config = dict(
    encoder_kernel_size=3,
    decoder_head_dim=16,
    decoder_fused_qkv=True,
    decoder_parallel_block=False,
    learning_rate=0.0046,
    shampoo_beta=0.999,
    max_precond_dim=1024,
)
Rows from block 3 of the audio encoder of a small encoder-decoder audio transcriber, named by matrix and row number. Rows with one number belong to one channel. Each number is 50 + 12 x the weight over its row's rms, rounded and kept within 0 to 99. All counts start at 0.
After each channel's rows are labels from the 100 clips, of 14976, where the channel reaches its largest size: "responds to" is what is common among them. Only what is clearly more common there than usual is listed. The data: short read English sentences (LibriTTS-R). In brackets: how many of the 100, against the usual share in percent.
# filt: filter width-3 conv, dilation 8 (encoder.blocks.3.filt.weight, 128x128x3, each kernel summed), inputs 0-127
# gate: gate width-3 conv, dilation 8 (encoder.blocks.3.gate.weight, 128x128x3, each kernel summed), inputs 0-127
# out: residual pointwise conv (encoder.blocks.3.out.weight, 128x128x1, transposed), outputs 0-127

filt.61:39 62 61 67 50 28 46 57 53 46 37 50 59 46 61 39 56 45 60 78 44 48 48 55 34 81 48 43 35 45 49 60 44 63 47 24 43 52 48 60 47 39 50 50 49 36 50 33 36 46 55 81 52 46 59 51 52 30 67 38 42 58 56 50 56 63 68 56 66 51 61 70 56 47 45 48 40 64 40 62 64 56 51 26 88 44 55 66 29 46 47 57 50 47 50 27 62 43 47 43 61 66 62 39 56 61 40 33 37 43 52 60 54 27 40 50 49 34 72 52 41 71 63 32 41 39 44 53
gate.61:32 31 54 47 45 46 48 50 65 51 49 65 52 56 47 53 52 61 32 59 46 56 43 45 31 55 53 50 68 52 57 33 53 35 42 35 67 55 61 39 69 37 68 40 60 52 46 43 47 86 63 49 43 46 42 57 57 36 83 47 56 38 49 60 28 56 38 48 58 59 56 27 22 42 67 49 67 55 66 67 35 32 45 29 56 42 44 51 53 41 50 31 60 44 58 49 55 77 45 48 72 42 45 46 54 14 34 54 60 38 40 55 65 53 28 48 63 42 38 53 63 43 54 59 43 49 57 54
out.61:35 32 32 59 45 53 57 48 58 34 47 56 57 51 49 58 48 59 48 52 30 54 68 35 64 42 20 68 36 33 60 60 48 40 54 41 52 25 75 60 25 49 41 73 59 57 60 36 58 34 62 52 17 61 53 75 48 44 57 60 47 55 62 61 56 35 35 54 36 51 55 63 59 39 44 44 61 52 54 50 39 41 31 56 47 45 51 48 53 57 74 57 47 33 54 66 50 43 70 51 42 74 18 63 49 53 50 44 58 70 65 51 42 39 46 34 50 52 32 36 57 55 52 58 59 58 37 46
responds to: voice: female (85 vs 53.8)

filt.1:45 58 33 51 36 47 56 28 37 64 54 36 47 58 39 43 49 06 46 44 47 36 48 46 34 31 54 64 54 62 37 75 50 50 36 38 57 45 30 51 31 54 34 53 43 55 42 45 60 40 34 55 66 59 37 32 57 55 57 50 40 58 53 38 59 62 73 41 52 52 31 44 46 55 56 54 28 38 53 43 28 48 32 47 48 42 66 56 64 33 29 56 60 47 70 67 38 59 62 48 53 46 64 54 63 60 62 47 45 46 39 59 44 48 45 45 31 58 53 49 70 56 33 41 43 25 21 57
gate.1:49 68 52 43 56 37 40 33 48 56 57 60 76 32 47 51 61 52 42 30 52 52 43 42 71 44 40 59 65 62 27 36 64 59 40 46 32 40 32 55 60 37 44 72 37 78 50 31 66 24 35 61 60 45 28 70 51 51 49 58 58 71 64 52 28 53 65 49 73 44 62 62 49 57 58 58 70 46 40 61 42 43 36 47 59 56 51 75 54 64 44 46 60 37 71 45 56 49 60 46 36 41 43 57 54 50 32 53 41 42 51 48 43 41 72 65 50 60 30 64 64 49 46 58 47 56 57 42
out.1:68 36 48 50 57 42 59 51 40 58 53 56 55 56 22 55 48 55 50 48 29 46 35 39 61 41 69 52 57 38 49 45 61 44 56 50 30 42 40 62 52 54 56 47 46 63 40 59 60 57 32 29 37 36 47 54 53 55 43 79 58 61 43 32 52 47 46 33 50 59 59 47 58 68 39 48 20 42 35 44 57 64 51 59 35 33 65 60 59 49 51 49 64 33 52 50 34 70 67 36 58 49 61 77 38 44 52 53 63 55 27 40 39 63 47 53 28 49 35 71 60 40 19 18 63 57 51 51
responds to: voice: male (75 vs 46.2)

filt.79:18 53 28 51 56 55 46 50 74 50 52 52 46 40 59 42 40 62 45 32 32 45 74 43 59 46 43 36 36 37 68 51 65 56 52 39 42 64 63 45 57 42 40 45 66 48 42 35 68 45 43 47 38 30 56 68 40 70 57 44 15 71 89 38 51 37 41 56 53 50 53 63 56 49 61 62 58 46 47 29 65 41 57 45 56 56 55 53 57 65 53 31 52 42 44 43 40 37 42 41 29 37 49 62 47 50 53 50 52 48 49 32 48 53 57 32 55 31 69 35 33 36 34 56 37 46 37 48
gate.79:60 40 91 47 78 39 44 55 64 54 42 39 60 47 59 50 43 44 55 63 28 33 52 51 56 48 56 54 40 38 60 43 46 29 47 47 61 73 35 35 56 68 38 46 57 49 55 68 49 67 45 52 40 55 51 53 58 60 31 80 46 35 22 74 51 43 47 59 24 42 56 72 46 52 36 62 47 45 59 57 68 57 44 40 32 60 63 38 67 72 55 43 31 61 42 51 53 61 67 37 48 63 61 55 55 50 47 52 64 53 57 33 62 34 62 44 53 56 45 40 43 47 40 53 71 58 50 62
out.79:29 56 61 46 46 54 49 54 57 57 49 45 42 48 53 55 44 48 37 60 60 61 59 55 62 53 44 62 62 44 47 52 51 30 50 48 46 26 72 44 28 40 48 45 58 46 34 37 40 45 51 65 53 37 55 66 20 64 51 38 55 47 44 32 54 58 56 36 44 55 54 42 48 48 58 47 43 47 41 00 59 47 54 41 54 64 50 72 41 64 52 59 59 36 55 33 77 64 51 61 43 42 46 81 21 60 63 48 58 51 34 49 71 54 62 45 73 56 39 54 47 42 64 68 47 33 60 71
responds to: voice: female (92 vs 53.8)

filt.64:62 33 47 60 55 53 52 43 62 40 45 50 42 64 28 61 62 76 61 39 50 77 66 66 61 51 50 48 48 44 42 49 60 32 46 41 43 60 46 47 48 59 63 23 65 52 38 61 58 48 77 43 36 67 53 65 33 37 54 53 46 45 44 48 49 58 39 50 41 63 60 32 49 66 32 52 63 35 33 58 69 43 63 50 28 52 43 55 51 34 66 37 49 58 36 50 59 61 64 32 74 56 64 68 59 34 58 60 59 46 56 56 38 52 72 56 60 44 40 52 43 32 51 29 67 58 27 69
gate.64:30 79 46 32 38 58 72 58 38 37 75 43 51 66 50 37 32 54 62 32 65 47 51 50 42 75 62 66 48 53 80 57 47 59 49 50 42 48 56 54 51 53 50 58 70 47 48 56 49 42 50 62 39 57 45 57 36 50 37 46 67 46 42 28 54 56 37 57 54 66 75 39 39 42 59 57 50 45 73 65 26 53 47 45 48 58 58 29 41 51 65 54 59 32 46 41 46 55 32 53 48 48 43 55 41 64 63 49 40 36 33 43 51 58 38 64 83 42 51 56 62 53 56 50 72 79 50 38
out.64:42 40 64 30 55 49 48 62 52 51 51 47 50 38 35 51 52 58 60 76 63 50 51 49 57 41 58 66 63 45 46 46 43 42 35 59 53 36 72 09 54 43 45 75 56 50 51 71 32 56 51 57 69 45 61 58 63 62 49 51 35 56 27 52 37 48 49 43 62 44 50 63 43 59 63 44 55 76 63 41 50 62 62 59 48 48 64 73 62 51 76 72 50 49 35 67 62 43 48 47 56 36 58 42 37 58 30 63 63 74 73 49 55 56 57 55 22 57 47 63 37 56 50 52 56 48 25 48
responds to: voice: male (88 vs 46.2)

filt.102:40 50 46 45 35 43 35 40 28 57 25 47 89 41 49 48 68 34 54 79 49 52 42 67 66 34 50 36 49 35 50 64 35 55 50 38 68 58 61 65 37 38 47 52 27 42 49 56 44 56 45 49 42 59 52 45 60 28 58 46 28 59 30 58 56 54 41 65 42 69 46 57 58 54 58 35 49 73 65 47 60 59 43 67 73 53 38 44 72 47 34 46 61 72 39 61 46 60 56 62 23 52 57 47 54 63 42 48 44 68 48 65 44 58 60 55 49 26 40 42 49 40 50 57 55 49 56 51
gate.102:27 70 43 52 55 26 62 28 33 37 69 77 42 51 26 56 52 47 46 47 48 57 58 37 46 40 65 59 43 43 43 38 59 55 43 64 29 47 42 68 42 56 64 53 40 56 50 27 59 51 42 60 40 47 49 36 23 49 25 74 34 42 40 50 54 57 53 39 57 49 50 35 51 51 42 37 22 50 59 61 53 57 56 43 50 30 43 57 53 53 43 37 56 73 57 23 53 54 50 54 60 54 31 51 49 61 44 51 56 43 59 39 55 47 15 40 62 38 63 46 61 59 43 28 41 43 39 65
out.102:46 60 41 78 50 50 44 52 55 60 64 22 52 47 34 54 54 44 63 46 41 32 58 35 35 61 61 53 45 32 27 45 72 58 51 65 49 33 40 47 34 45 51 79 65 53 50 57 42 45 68 63 31 50 48 54 58 42 37 72 33 51 48 75 49 43 55 52 50 47 48 61 48 53 58 66 66 68 60 33 52 46 44 36 39 52 41 51 53 62 63 33 60 37 27 41 46 71 47 64 50 58 40 45 58 34 49 58 18 52 57 52 23 49 45 76 61 49 65 53 73 49 40 35 49 52 55 45
responds to: voice: male (78 vs 46.2)

filt.26:36 52 44 25 50 69 48 42 45 40 70 66 51 58 26 49 62 39 47 49 46 37 29 38 36 47 43 57 74 45 38 32 53 72 53 50 53 55 49 54 30 63 54 33 42 63 35 56 57 46 52 61 58 51 36 39 49 59 59 75 57 31 54 74 25 44 58 49 62 34 38 37 36 38 35 63 35 50 49 58 43 74 66 61 57 40 38 37 38 63 48 26 35 38 57 39 70 44 41 40 52 47 41 49 59 50 54 48 64 59 46 66 46 54 73 64 56 52 46 71 44 41 62 36 48 51 75 48
gate.26:45 49 39 49 64 52 80 49 37 56 35 47 43 24 58 63 50 82 58 37 59 50 51 44 53 56 56 28 58 47 52 52 52 61 51 35 66 40 26 18 51 63 53 53 43 46 66 59 53 48 54 51 55 47 56 36 34 63 39 53 45 51 29 56 51 59 35 44 41 53 59 61 56 36 65 46 29 64 50 48 61 43 56 15 39 46 38 63 63 35 33 69 50 37 62 39 45 43 36 42 53 46 42 68 50 48 38 48 38 52 68 68 74 52 51 63 49 64 64 39 40 53 84 57 45 40 60 42
out.26:74 38 61 59 40 50 52 55 57 65 62 47 51 44 62 66 41 79 52 70 58 73 61 45 30 76 56 54 47 59 66 67 44 46 63 57 40 51 44 63 56 48 51 37 36 38 31 26 67 68 41 44 28 62 44 45 60 29 45 52 63 60 64 55 54 47 45 51 56 36 47 55 67 52 51 47 48 31 25 44 60 49 56 49 68 54 63 49 29 41 56 55 40 39 46 51 63 52 65 64 46 30 34 50 48 47 46 38 49 60 44 29 57 52 39 50 32 71 45 63 72 63 28 63 61 50 29 58
responds to: voice: male (84 vs 46.2)

filt.71:52 41 42 50 41 31 65 46 43 46 31 66 43 30 47 60 73 36 46 29 57 77 42 33 58 48 55 41 62 54 67 51 67 39 49 35 56 51 41 64 40 52 42 57 36 43 41 51 26 60 50 51 64 51 56 58 55 33 63 40 29 49 81 57 17 60 51 39 53 38 56 42 49 49 41 46 50 46 39 53 69 63 55 63 49 46 40 61 45 17 41 39 60 37 27 25 59 59 59 36 66 48 34 59 49 56 42 56 52 51 62 64 67 54 65 47 45 61 54 33 46 40 59 53 30 44 37 39
gate.71:67 48 55 44 53 64 45 50 48 53 53 54 49 47 44 42 49 57 47 60 53 60 39 59 58 80 51 51 56 31 43 50 31 67 55 62 29 24 50 64 56 44 51 62 41 76 38 41 58 51 35 35 53 41 53 50 41 55 42 58 53 56 29 45 61 31 53 60 54 74 69 51 37 58 62 27 39 51 64 72 57 51 43 51 44 58 31 71 73 52 44 50 39 37 83 61 67 53 51 46 60 34 28 49 51 60 47 40 39 35 69 65 32 23 62 45 46 37 36 44 64 53 53 51 69 51 68 49
out.71:41 47 34 35 52 63 70 45 33 69 37 55 26 65 40 45 63 44 38 51 63 33 23 52 57 44 53 48 51 52 73 45 51 24 40 42 59 56 60 31 50 66 49 40 51 73 59 27 46 61 47 69 49 62 55 42 46 67 46 71 53 35 38 41 56 56 59 56 52 47 42 55 39 40 57 56 53 31 33 42 48 60 54 69 68 41 41 63 39 44 25 47 53 62 59 69 51 60 53 70 52 41 68 31 31 68 54 54 45 54 59 35 60 64 45 57 32 50 40 48 37 54 40 67 59 26 40 44
responds to: voice: male (77 vs 46.2)

filt.69:50 44 33 48 60 58 47 63 55 45 67 43 66 39 65 66 55 32 48 34 34 48 51 32 62 35 54 46 29 41 60 61 69 33 54 61 46 54 47 58 52 27 63 45 61 35 28 48 16 47 59 59 64 59 59 49 49 43 60 45 57 49 50 48 58 64 43 57 56 37 52 45 69 45 40 37 58 55 52 70 40 66 58 62 62 55 41 30 69 55 53 55 55 49 18 49 48 67 47 51 53 45 52 45 59 31 56 45 81 75 38 66 58 65 60 60 64 42 28 61 50 54 46 49 78 67 55 48
gate.69:66 59 54 50 23 37 47 71 58 63 31 47 53 57 41 61 68 48 32 79 55 56 31 49 67 47 44 48 54 48 52 47 39 30 39 62 51 51 59 72 59 33 51 60 33 61 41 45 35 69 41 51 49 82 66 32 67 46 63 53 71 33 59 81 47 43 51 54 56 47 40 47 52 32 59 61 51 74 57 58 48 52 71 52 51 45 57 51 44 67 55 47 54 64 34 48 51 30 57 41 45 59 54 24 54 48 67 44 35 50 42 67 53 53 46 66 53 43 24 41 58 48 39 50 58 46 41 38
out.69:60 37 66 53 71 69 53 75 35 43 64 59 38 35 46 80 58 38 43 40 61 43 29 61 58 52 38 59 42 44 56 55 52 34 41 39 55 55 55 44 50 63 39 41 38 56 50 61 48 49 49 44 51 37 42 68 35 48 55 53 44 48 35 40 55 67 55 29 53 48 46 47 33 34 40 59 81 34 39 46 49 47 51 74 73 49 45 54 61 35 52 53 22 61 48 62 82 52 32 56 38 56 61 44 53 69 36 43 55 57 40 50 37 42 48 21 44 61 65 46 61 50 65 40 72 59 60 49
responds to: voice: female (99 vs 53.8)

filt.3:73 70 53 49 48 37 59 47 51 40 51 52 53 28 50 69 60 49 49 26 61 43 46 42 71 76 45 56 55 67 54 87 52 40 59 65 51 53 33 59 50 46 37 63 73 37 61 54 53 54 38 44 51 35 62 40 62 54 44 49 35 60 65 53 37 59 35 51 55 65 53 33 59 63 62 52 26 60 47 54 50 43 41 54 51 28 66 30 42 30 38 49 56 33 48 53 51 51 46 58 60 47 45 58 37 80 48 65 54 48 35 54 29 57 32 62 33 35 59 51 62 57 50 33 36 42 33 38
gate.3:42 37 34 51 58 45 57 36 70 57 52 50 43 61 36 50 53 53 22 38 20 78 55 48 45 41 75 70 44 26 54 55 47 41 53 63 49 47 43 56 44 40 37 43 58 50 44 36 62 73 47 31 75 44 59 49 68 44 45 60 41 44 52 51 36 61 67 46 53 61 47 26 58 70 48 57 57 49 48 73 41 64 59 26 50 68 63 56 74 58 61 43 52 64 37 45 35 47 41 58 39 47 56 33 60 43 40 38 57 66 45 31 49 60 47 39 32 52 43 64 61 50 57 39 29 63 40 61
out.3:44 56 65 50 39 67 62 39 37 58 32 73 54 57 37 58 28 43 51 56 39 45 44 28 46 35 71 54 43 53 41 60 53 65 59 38 37 46 56 65 62 74 40 51 61 33 61 58 60 52 52 63 47 26 75 56 61 43 54 37 56 50 38 65 41 82 48 30 54 26 63 36 58 42 26 51 51 42 58 46 54 50 55 66 61 56 56 55 50 47 31 34 46 43 57 45 17 55 34 63 53 53 57 42 34 53 43 67 45 59 41 63 63 40 31 48 28 58 43 62 65 49 48 30 49 56 43 49
responds to: voice: female (86 vs 53.8)

filt.87:46 37 51 33 52 57 60 35 60 51 47 62 38 43 45 58 61 38 38 33 53 48 57 65 57 68 35 56 36 46 33 65 46 42 46 49 56 42 48 32 75 48 60 51 57 42 54 39 54 30 50 44 58 46 33 37 40 45 45 50 84 49 89 42 40 51 32 21 51 48 47 50 41 40 56 29 45 40 59 29 67 60 52 37 46 40 40 44 41 53 39 63 39 36 61 36 80 50 64 39 49 31 40 65 64 56 52 45 74 43 46 49 59 42 51 55 57 57 55 48 23 60 68 29 66 56 55 55
gate.87:49 57 47 52 46 50 57 67 63 42 58 52 66 68 48 49 55 61 51 42 50 45 34 30 49 61 53 55 42 57 66 73 14 39 49 68 61 42 69 49 66 25 65 36 43 75 38 38 46 60 46 58 54 43 46 44 37 44 42 43 46 42 57 64 47 36 33 66 49 76 75 41 51 70 37 47 46 52 41 60 58 71 45 63 55 59 38 59 58 36 39 51 40 65 55 41 78 58 36 64 55 46 23 31 45 45 47 53 65 49 31 27 39 49 50 55 40 47 37 47 45 38 53 34 70 58 56 44
out.87:54 34 51 38 66 41 58 44 61 39 41 57 44 18 51 52 53 76 39 46 35 49 67 54 39 42 50 37 48 41 51 65 62 36 62 65 67 53 47 67 40 60 29 51 44 75 41 35 55 44 71 20 53 58 63 42 59 61 40 52 83 69 54 60 48 79 50 61 60 32 53 50 32 51 50 52 51 46 45 23 72 47 57 39 49 27 38 35 39 47 65 34 59 41 61 53 55 63 43 41 39 44 51 44 46 47 46 43 61 45 54 56 62 41 44 66 47 44 42 61 61 50 47 62 66 32 34 43
responds to: voice: female (84 vs 53.8)

filt.106:53 46 56 62 43 46 50 62 22 41 21 38 55 51 55 42 47 41 42 39 66 47 54 40 43 56 50 40 52 55 56 35 69 42 60 60 69 41 43 74 59 51 52 57 60 38 62 49 39 66 54 37 45 49 60 44 68 63 41 70 60 42 57 56 49 40 47 57 35 58 52 41 39 48 31 58 31 47 48 41 37 78 41 52 48 33 29 51 44 29 35 33 65 76 52 39 56 29 48 58 64 63 48 41 51 75 72 67 41 30 46 48 71 41 55 60 41 46 29 44 32 66 70 49 46 46 49 31
gate.106:58 56 59 55 54 33 51 32 68 41 70 74 40 67 48 39 51 74 47 56 32 60 54 48 65 56 47 57 48 49 49 55 74 61 51 75 23 36 45 61 56 58 40 53 57 66 29 49 40 57 54 38 77 51 66 46 40 48 45 52 40 52 52 62 26 56 56 47 57 45 36 42 46 77 48 66 56 47 59 52 33 49 56 37 51 53 48 39 64 65 34 56 50 49 47 61 54 44 61 52 43 44 59 35 50 18 50 23 39 33 54 40 55 18 57 60 37 65 40 50 55 62 40 72 57 38 43 61
out.106:59 47 51 55 40 42 46 45 49 57 54 54 76 61 60 44 27 49 41 44 61 71 51 40 61 78 47 56 50 46 58 49 44 42 43 63 56 59 56 56 51 59 57 39 48 32 47 59 36 58 65 39 67 53 56 39 13 35 32 51 53 69 28 69 48 57 35 32 62 25 52 53 68 66 37 49 48 52 54 49 69 48 63 48 23 59 46 68 29 41 41 62 48 55 57 43 36 55 48 50 53 71 39 43 40 59 47 51 47 46 35 61 46 61 49 41 62 74 42 59 75 34 70 46 39 73 53 41
responds to: voice: female (81 vs 53.8)

filt.33:49 32 52 52 36 35 39 51 38 56 48 33 42 34 46 43 63 53 39 46 58 51 48 41 36 42 44 57 28 67 55 44 40 57 54 65 50 53 39 42 38 50 46 47 44 55 68 38 43 78 36 56 66 65 26 58 45 42 40 39 41 51 36 63 39 52 61 31 41 65 62 37 46 45 38 58 25 66 56 35 32 38 41 42 35 56 28 72 51 24 37 39 41 58 40 47 69 45 53 49 55 34 55 51 39 29 42 76 41 31 70 46 55 47 24 35 47 39 53 39 65 65 61 52 48 54 72 43
gate.33:44 46 64 37 49 51 48 36 56 38 39 48 45 56 61 60 60 48 36 46 51 62 58 78 41 47 43 50 41 50 41 68 40 64 27 51 75 53 58 63 64 33 66 69 38 58 36 56 44 52 49 42 47 54 53 47 42 51 38 75 42 57 44 82 53 40 51 67 57 65 39 38 44 42 48 31 51 75 50 29 53 45 44 61 71 60 74 52 40 55 53 30 47 67 37 47 50 42 50 45 58 67 30 48 26 65 42 49 32 63 36 50 61 28 44 49 41 36 36 22 67 61 56 43 64 40 55 56
out.33:27 48 48 53 34 46 59 62 54 43 43 60 43 59 44 49 53 38 43 25 55 70 46 41 46 80 37 57 62 40 66 46 47 32 67 48 59 49 46 34 59 40 61 60 57 56 61 66 61 50 49 42 69 48 54 37 64 63 54 67 52 38 56 74 52 30 31 45 44 63 27 44 64 58 51 76 58 45 60 45 64 38 53 47 57 62 51 55 66 42 46 54 66 56 50 50 62 61 57 59 60 41 46 48 24 34 26 34 48 43 52 52 77 63 23 43 56 47 63 51 22 36 32 41 39 46 35 59
responds to: voice: female (81 vs 53.8); the word "is" (26 vs 8.2)

filt.57:50 70 35 58 55 57 49 58 44 54 27 56 19 64 58 41 49 46 37 33 62 69 61 32 68 41 50 49 32 43 73 51 47 49 40 44 51 42 55 50 49 52 61 70 51 51 27 41 36 54 38 43 59 59 46 36 29 46 42 45 66 44 42 43 61 69 40 46 59 54 50 75 56 44 38 40 32 52 56 39 45 49 65 57 44 58 50 59 50 38 55 49 33 66 44 31 54 61 28 38 70 47 50 59 64 38 71 53 47 14 56 44 55 45 63 52 54 42 36 56 36 51 47 74 69 69 68 68
gate.57:55 48 57 41 59 69 50 43 65 62 48 52 40 33 57 62 61 56 36 38 41 65 78 40 45 49 54 47 62 30 50 75 62 51 48 48 55 69 39 47 80 48 65 65 48 58 40 60 32 63 61 66 37 27 50 53 60 44 53 38 50 50 59 41 47 42 18 39 45 47 39 46 50 36 55 59 64 27 48 46 55 44 70 62 55 46 49 24 62 66 36 34 49 42 22 53 38 41 41 29 68 49 48 58 50 35 53 43 44 44 41 55 44 49 47 49 58 72 32 49 56 44 53 75 74 40 65 56
out.57:38 58 56 57 67 35 56 63 54 22 62 54 46 73 55 51 32 40 65 48 43 47 71 44 49 63 69 67 52 43 54 56 68 59 69 58 56 37 45 58 60 33 52 52 53 52 54 42 50 50 13 31 51 33 60 31 43 54 33 52 51 39 44 51 59 41 67 67 32 50 58 47 39 46 41 56 68 37 49 42 55 56 51 34 37 38 72 68 55 63 64 42 46 55 54 51 44 71 49 61 58 62 64 44 59 36 47 47 47 53 51 74 65 21 52 56 42 44 63 36 77 65 45 68 62 44 34 49
responds to: voice: female (85 vs 53.8)

filt.115:55 60 47 50 50 26 34 44 38 49 53 58 42 57 17 52 58 32 36 48 64 44 50 51 36 38 64 58 44 60 66 67 51 42 42 56 41 65 58 48 50 75 67 62 65 52 25 27 31 46 55 48 41 42 54 36 45 55 49 42 52 48 51 41 37 46 56 44 73 48 46 48 61 35 44 40 46 65 34 53 35 39 46 36 53 32 55 74 55 40 36 51 54 56 39 46 52 61 45 37 52 42 37 54 82 34 42 68 37 50 53 27 46 48 43 42 36 60 32 91 41 48 37 45 34 52 59 64
gate.115:41 53 45 46 23 69 56 53 44 35 38 49 67 51 46 39 47 55 50 70 61 27 30 55 44 63 53 41 39 52 61 35 48 44 41 52 40 30 49 42 65 41 54 37 35 36 48 74 42 73 46 26 55 49 68 35 66 46 66 66 42 70 36 56 52 46 45 62 59 40 51 46 62 47 48 58 52 69 65 56 66 52 54 44 35 58 49 60 76 57 61 39 60 56 44 62 48 38 75 46 70 54 60 59 55 30 79 61 38 42 51 55 69 48 69 59 47 69 42 39 53 45 33 45 53 56 35 28
out.115:47 37 62 46 50 48 41 33 48 56 35 30 45 51 39 41 34 50 66 49 47 42 27 25 54 61 69 51 56 36 42 50 47 63 46 35 35 54 42 36 71 56 53 35 31 61 62 48 60 61 65 66 44 33 49 66 57 74 36 51 56 39 38 65 44 39 58 36 36 48 51 66 56 57 21 64 52 49 67 42 49 38 69 34 46 24 46 51 39 45 36 29 60 60 40 36 51 70 48 54 51 69 59 70 24 59 29 41 75 53 51 59 42 43 35 43 53 48 48 44 57 50 39 65 50 54 45 64
responds to: the word "and" (26 vs 10.3)

filt.110:33 53 38 58 60 40 62 70 51 37 62 53 75 72 49 30 52 66 57 55 45 42 48 33 43 39 44 40 41 68 37 53 47 50 31 41 65 56 49 47 49 48 79 46 36 64 52 30 21 57 26 43 58 51 65 56 36 70 37 39 62 70 46 29 44 65 48 38 56 56 40 59 57 26 48 56 47 28 57 40 52 44 61 34 50 55 46 61 80 59 67 37 41 48 57 37 57 38 51 44 50 63 35 62 41 58 64 42 55 57 41 44 27 40 62 40 50 54 57 42 31 64 49 51 47 38 33 49
gate.110:30 61 50 59 62 41 51 28 51 42 22 46 61 73 42 45 63 56 29 50 35 49 35 62 48 61 59 64 51 59 46 46 19 45 56 61 54 48 43 59 52 52 38 42 50 53 40 61 54 66 73 57 48 51 78 50 63 53 60 66 60 64 36 50 35 48 41 64 55 39 47 27 58 47 46 46 41 57 32 58 57 42 75 27 56 59 26 40 59 61 47 52 50 58 23 66 42 52 41 45 40 32 66 44 41 52 56 45 45 33 30 56 70 28 43 47 56 58 39 43 47 36 47 68 43 72 55 46
out.110:26 44 44 43 50 37 52 70 47 53 54 54 37 42 40 50 45 50 59 42 54 45 66 36 49 70 60 63 54 54 64 59 59 79 50 32 48 45 58 44 57 50 55 61 44 43 43 46 61 32 32 50 54 62 42 55 40 64 41 53 50 42 47 31 50 54 59 42 59 59 36 65 41 53 75 49 61 53 75 77 49 45 51 32 66 28 43 42 65 47 61 51 52 50 46 53 38 40 74 38 51 51 34 36 58 69 21 62 60 67 38 58 58 42 32 22 51 14 76 42 46 42 40 51 43 47 48 61
responds to: voice: female (90 vs 53.8)

filt.25:35 71 63 38 58 32 39 44 37 30 70 43 55 34 42 45 80 29 42 51 58 58 65 44 32 62 40 43 48 60 25 55 40 68 48 44 37 34 38 42 43 43 43 24 38 50 45 39 57 46 50 61 47 50 46 59 44 32 42 36 46 45 37 58 43 53 32 38 63 55 49 32 50 62 46 46 48 40 49 58 41 40 40 48 38 48 55 69 44 73 43 49 42 51 41 46 50 92 54 31 27 49 34 55 70 52 37 58 50 67 51 70 47 40 69 58 48 46 48 57 48 65 52 46 42 58 75 56
gate.25:35 74 36 68 41 27 38 35 49 38 47 35 40 43 51 29 57 52 45 24 50 46 49 45 23 76 40 50 58 45 32 47 71 53 53 33 57 38 43 58 57 48 47 57 54 39 26 48 51 47 36 40 57 40 54 42 41 42 51 58 39 63 49 66 41 63 28 51 56 47 51 40 38 62 69 55 28 55 55 81 30 42 52 36 33 37 48 45 45 51 56 57 48 19 54 44 55 42 46 55 48 60 62 57 64 59 58 37 61 62 39 48 54 52 61 63 65 39 53 44 57 37 32 26 44 38 41 26
out.25:51 74 59 62 51 48 23 51 50 52 64 51 36 44 56 61 31 58 43 47 59 51 65 64 36 26 63 51 35 43 47 55 56 40 35 60 48 49 58 35 70 36 63 57 46 64 38 75 53 59 76 34 32 57 30 60 60 45 47 66 63 51 68 53 49 59 36 69 61 46 27 56 30 63 51 49 39 64 58 51 58 27 49 41 68 57 46 48 56 55 61 62 61 66 54 51 37 46 60 40 58 45 37 44 45 48 43 36 56 28 45 41 36 54 72 51 52 63 49 58 86 32 55 33 44 48 40 56
responds to: the word "and" (26 vs 10.3)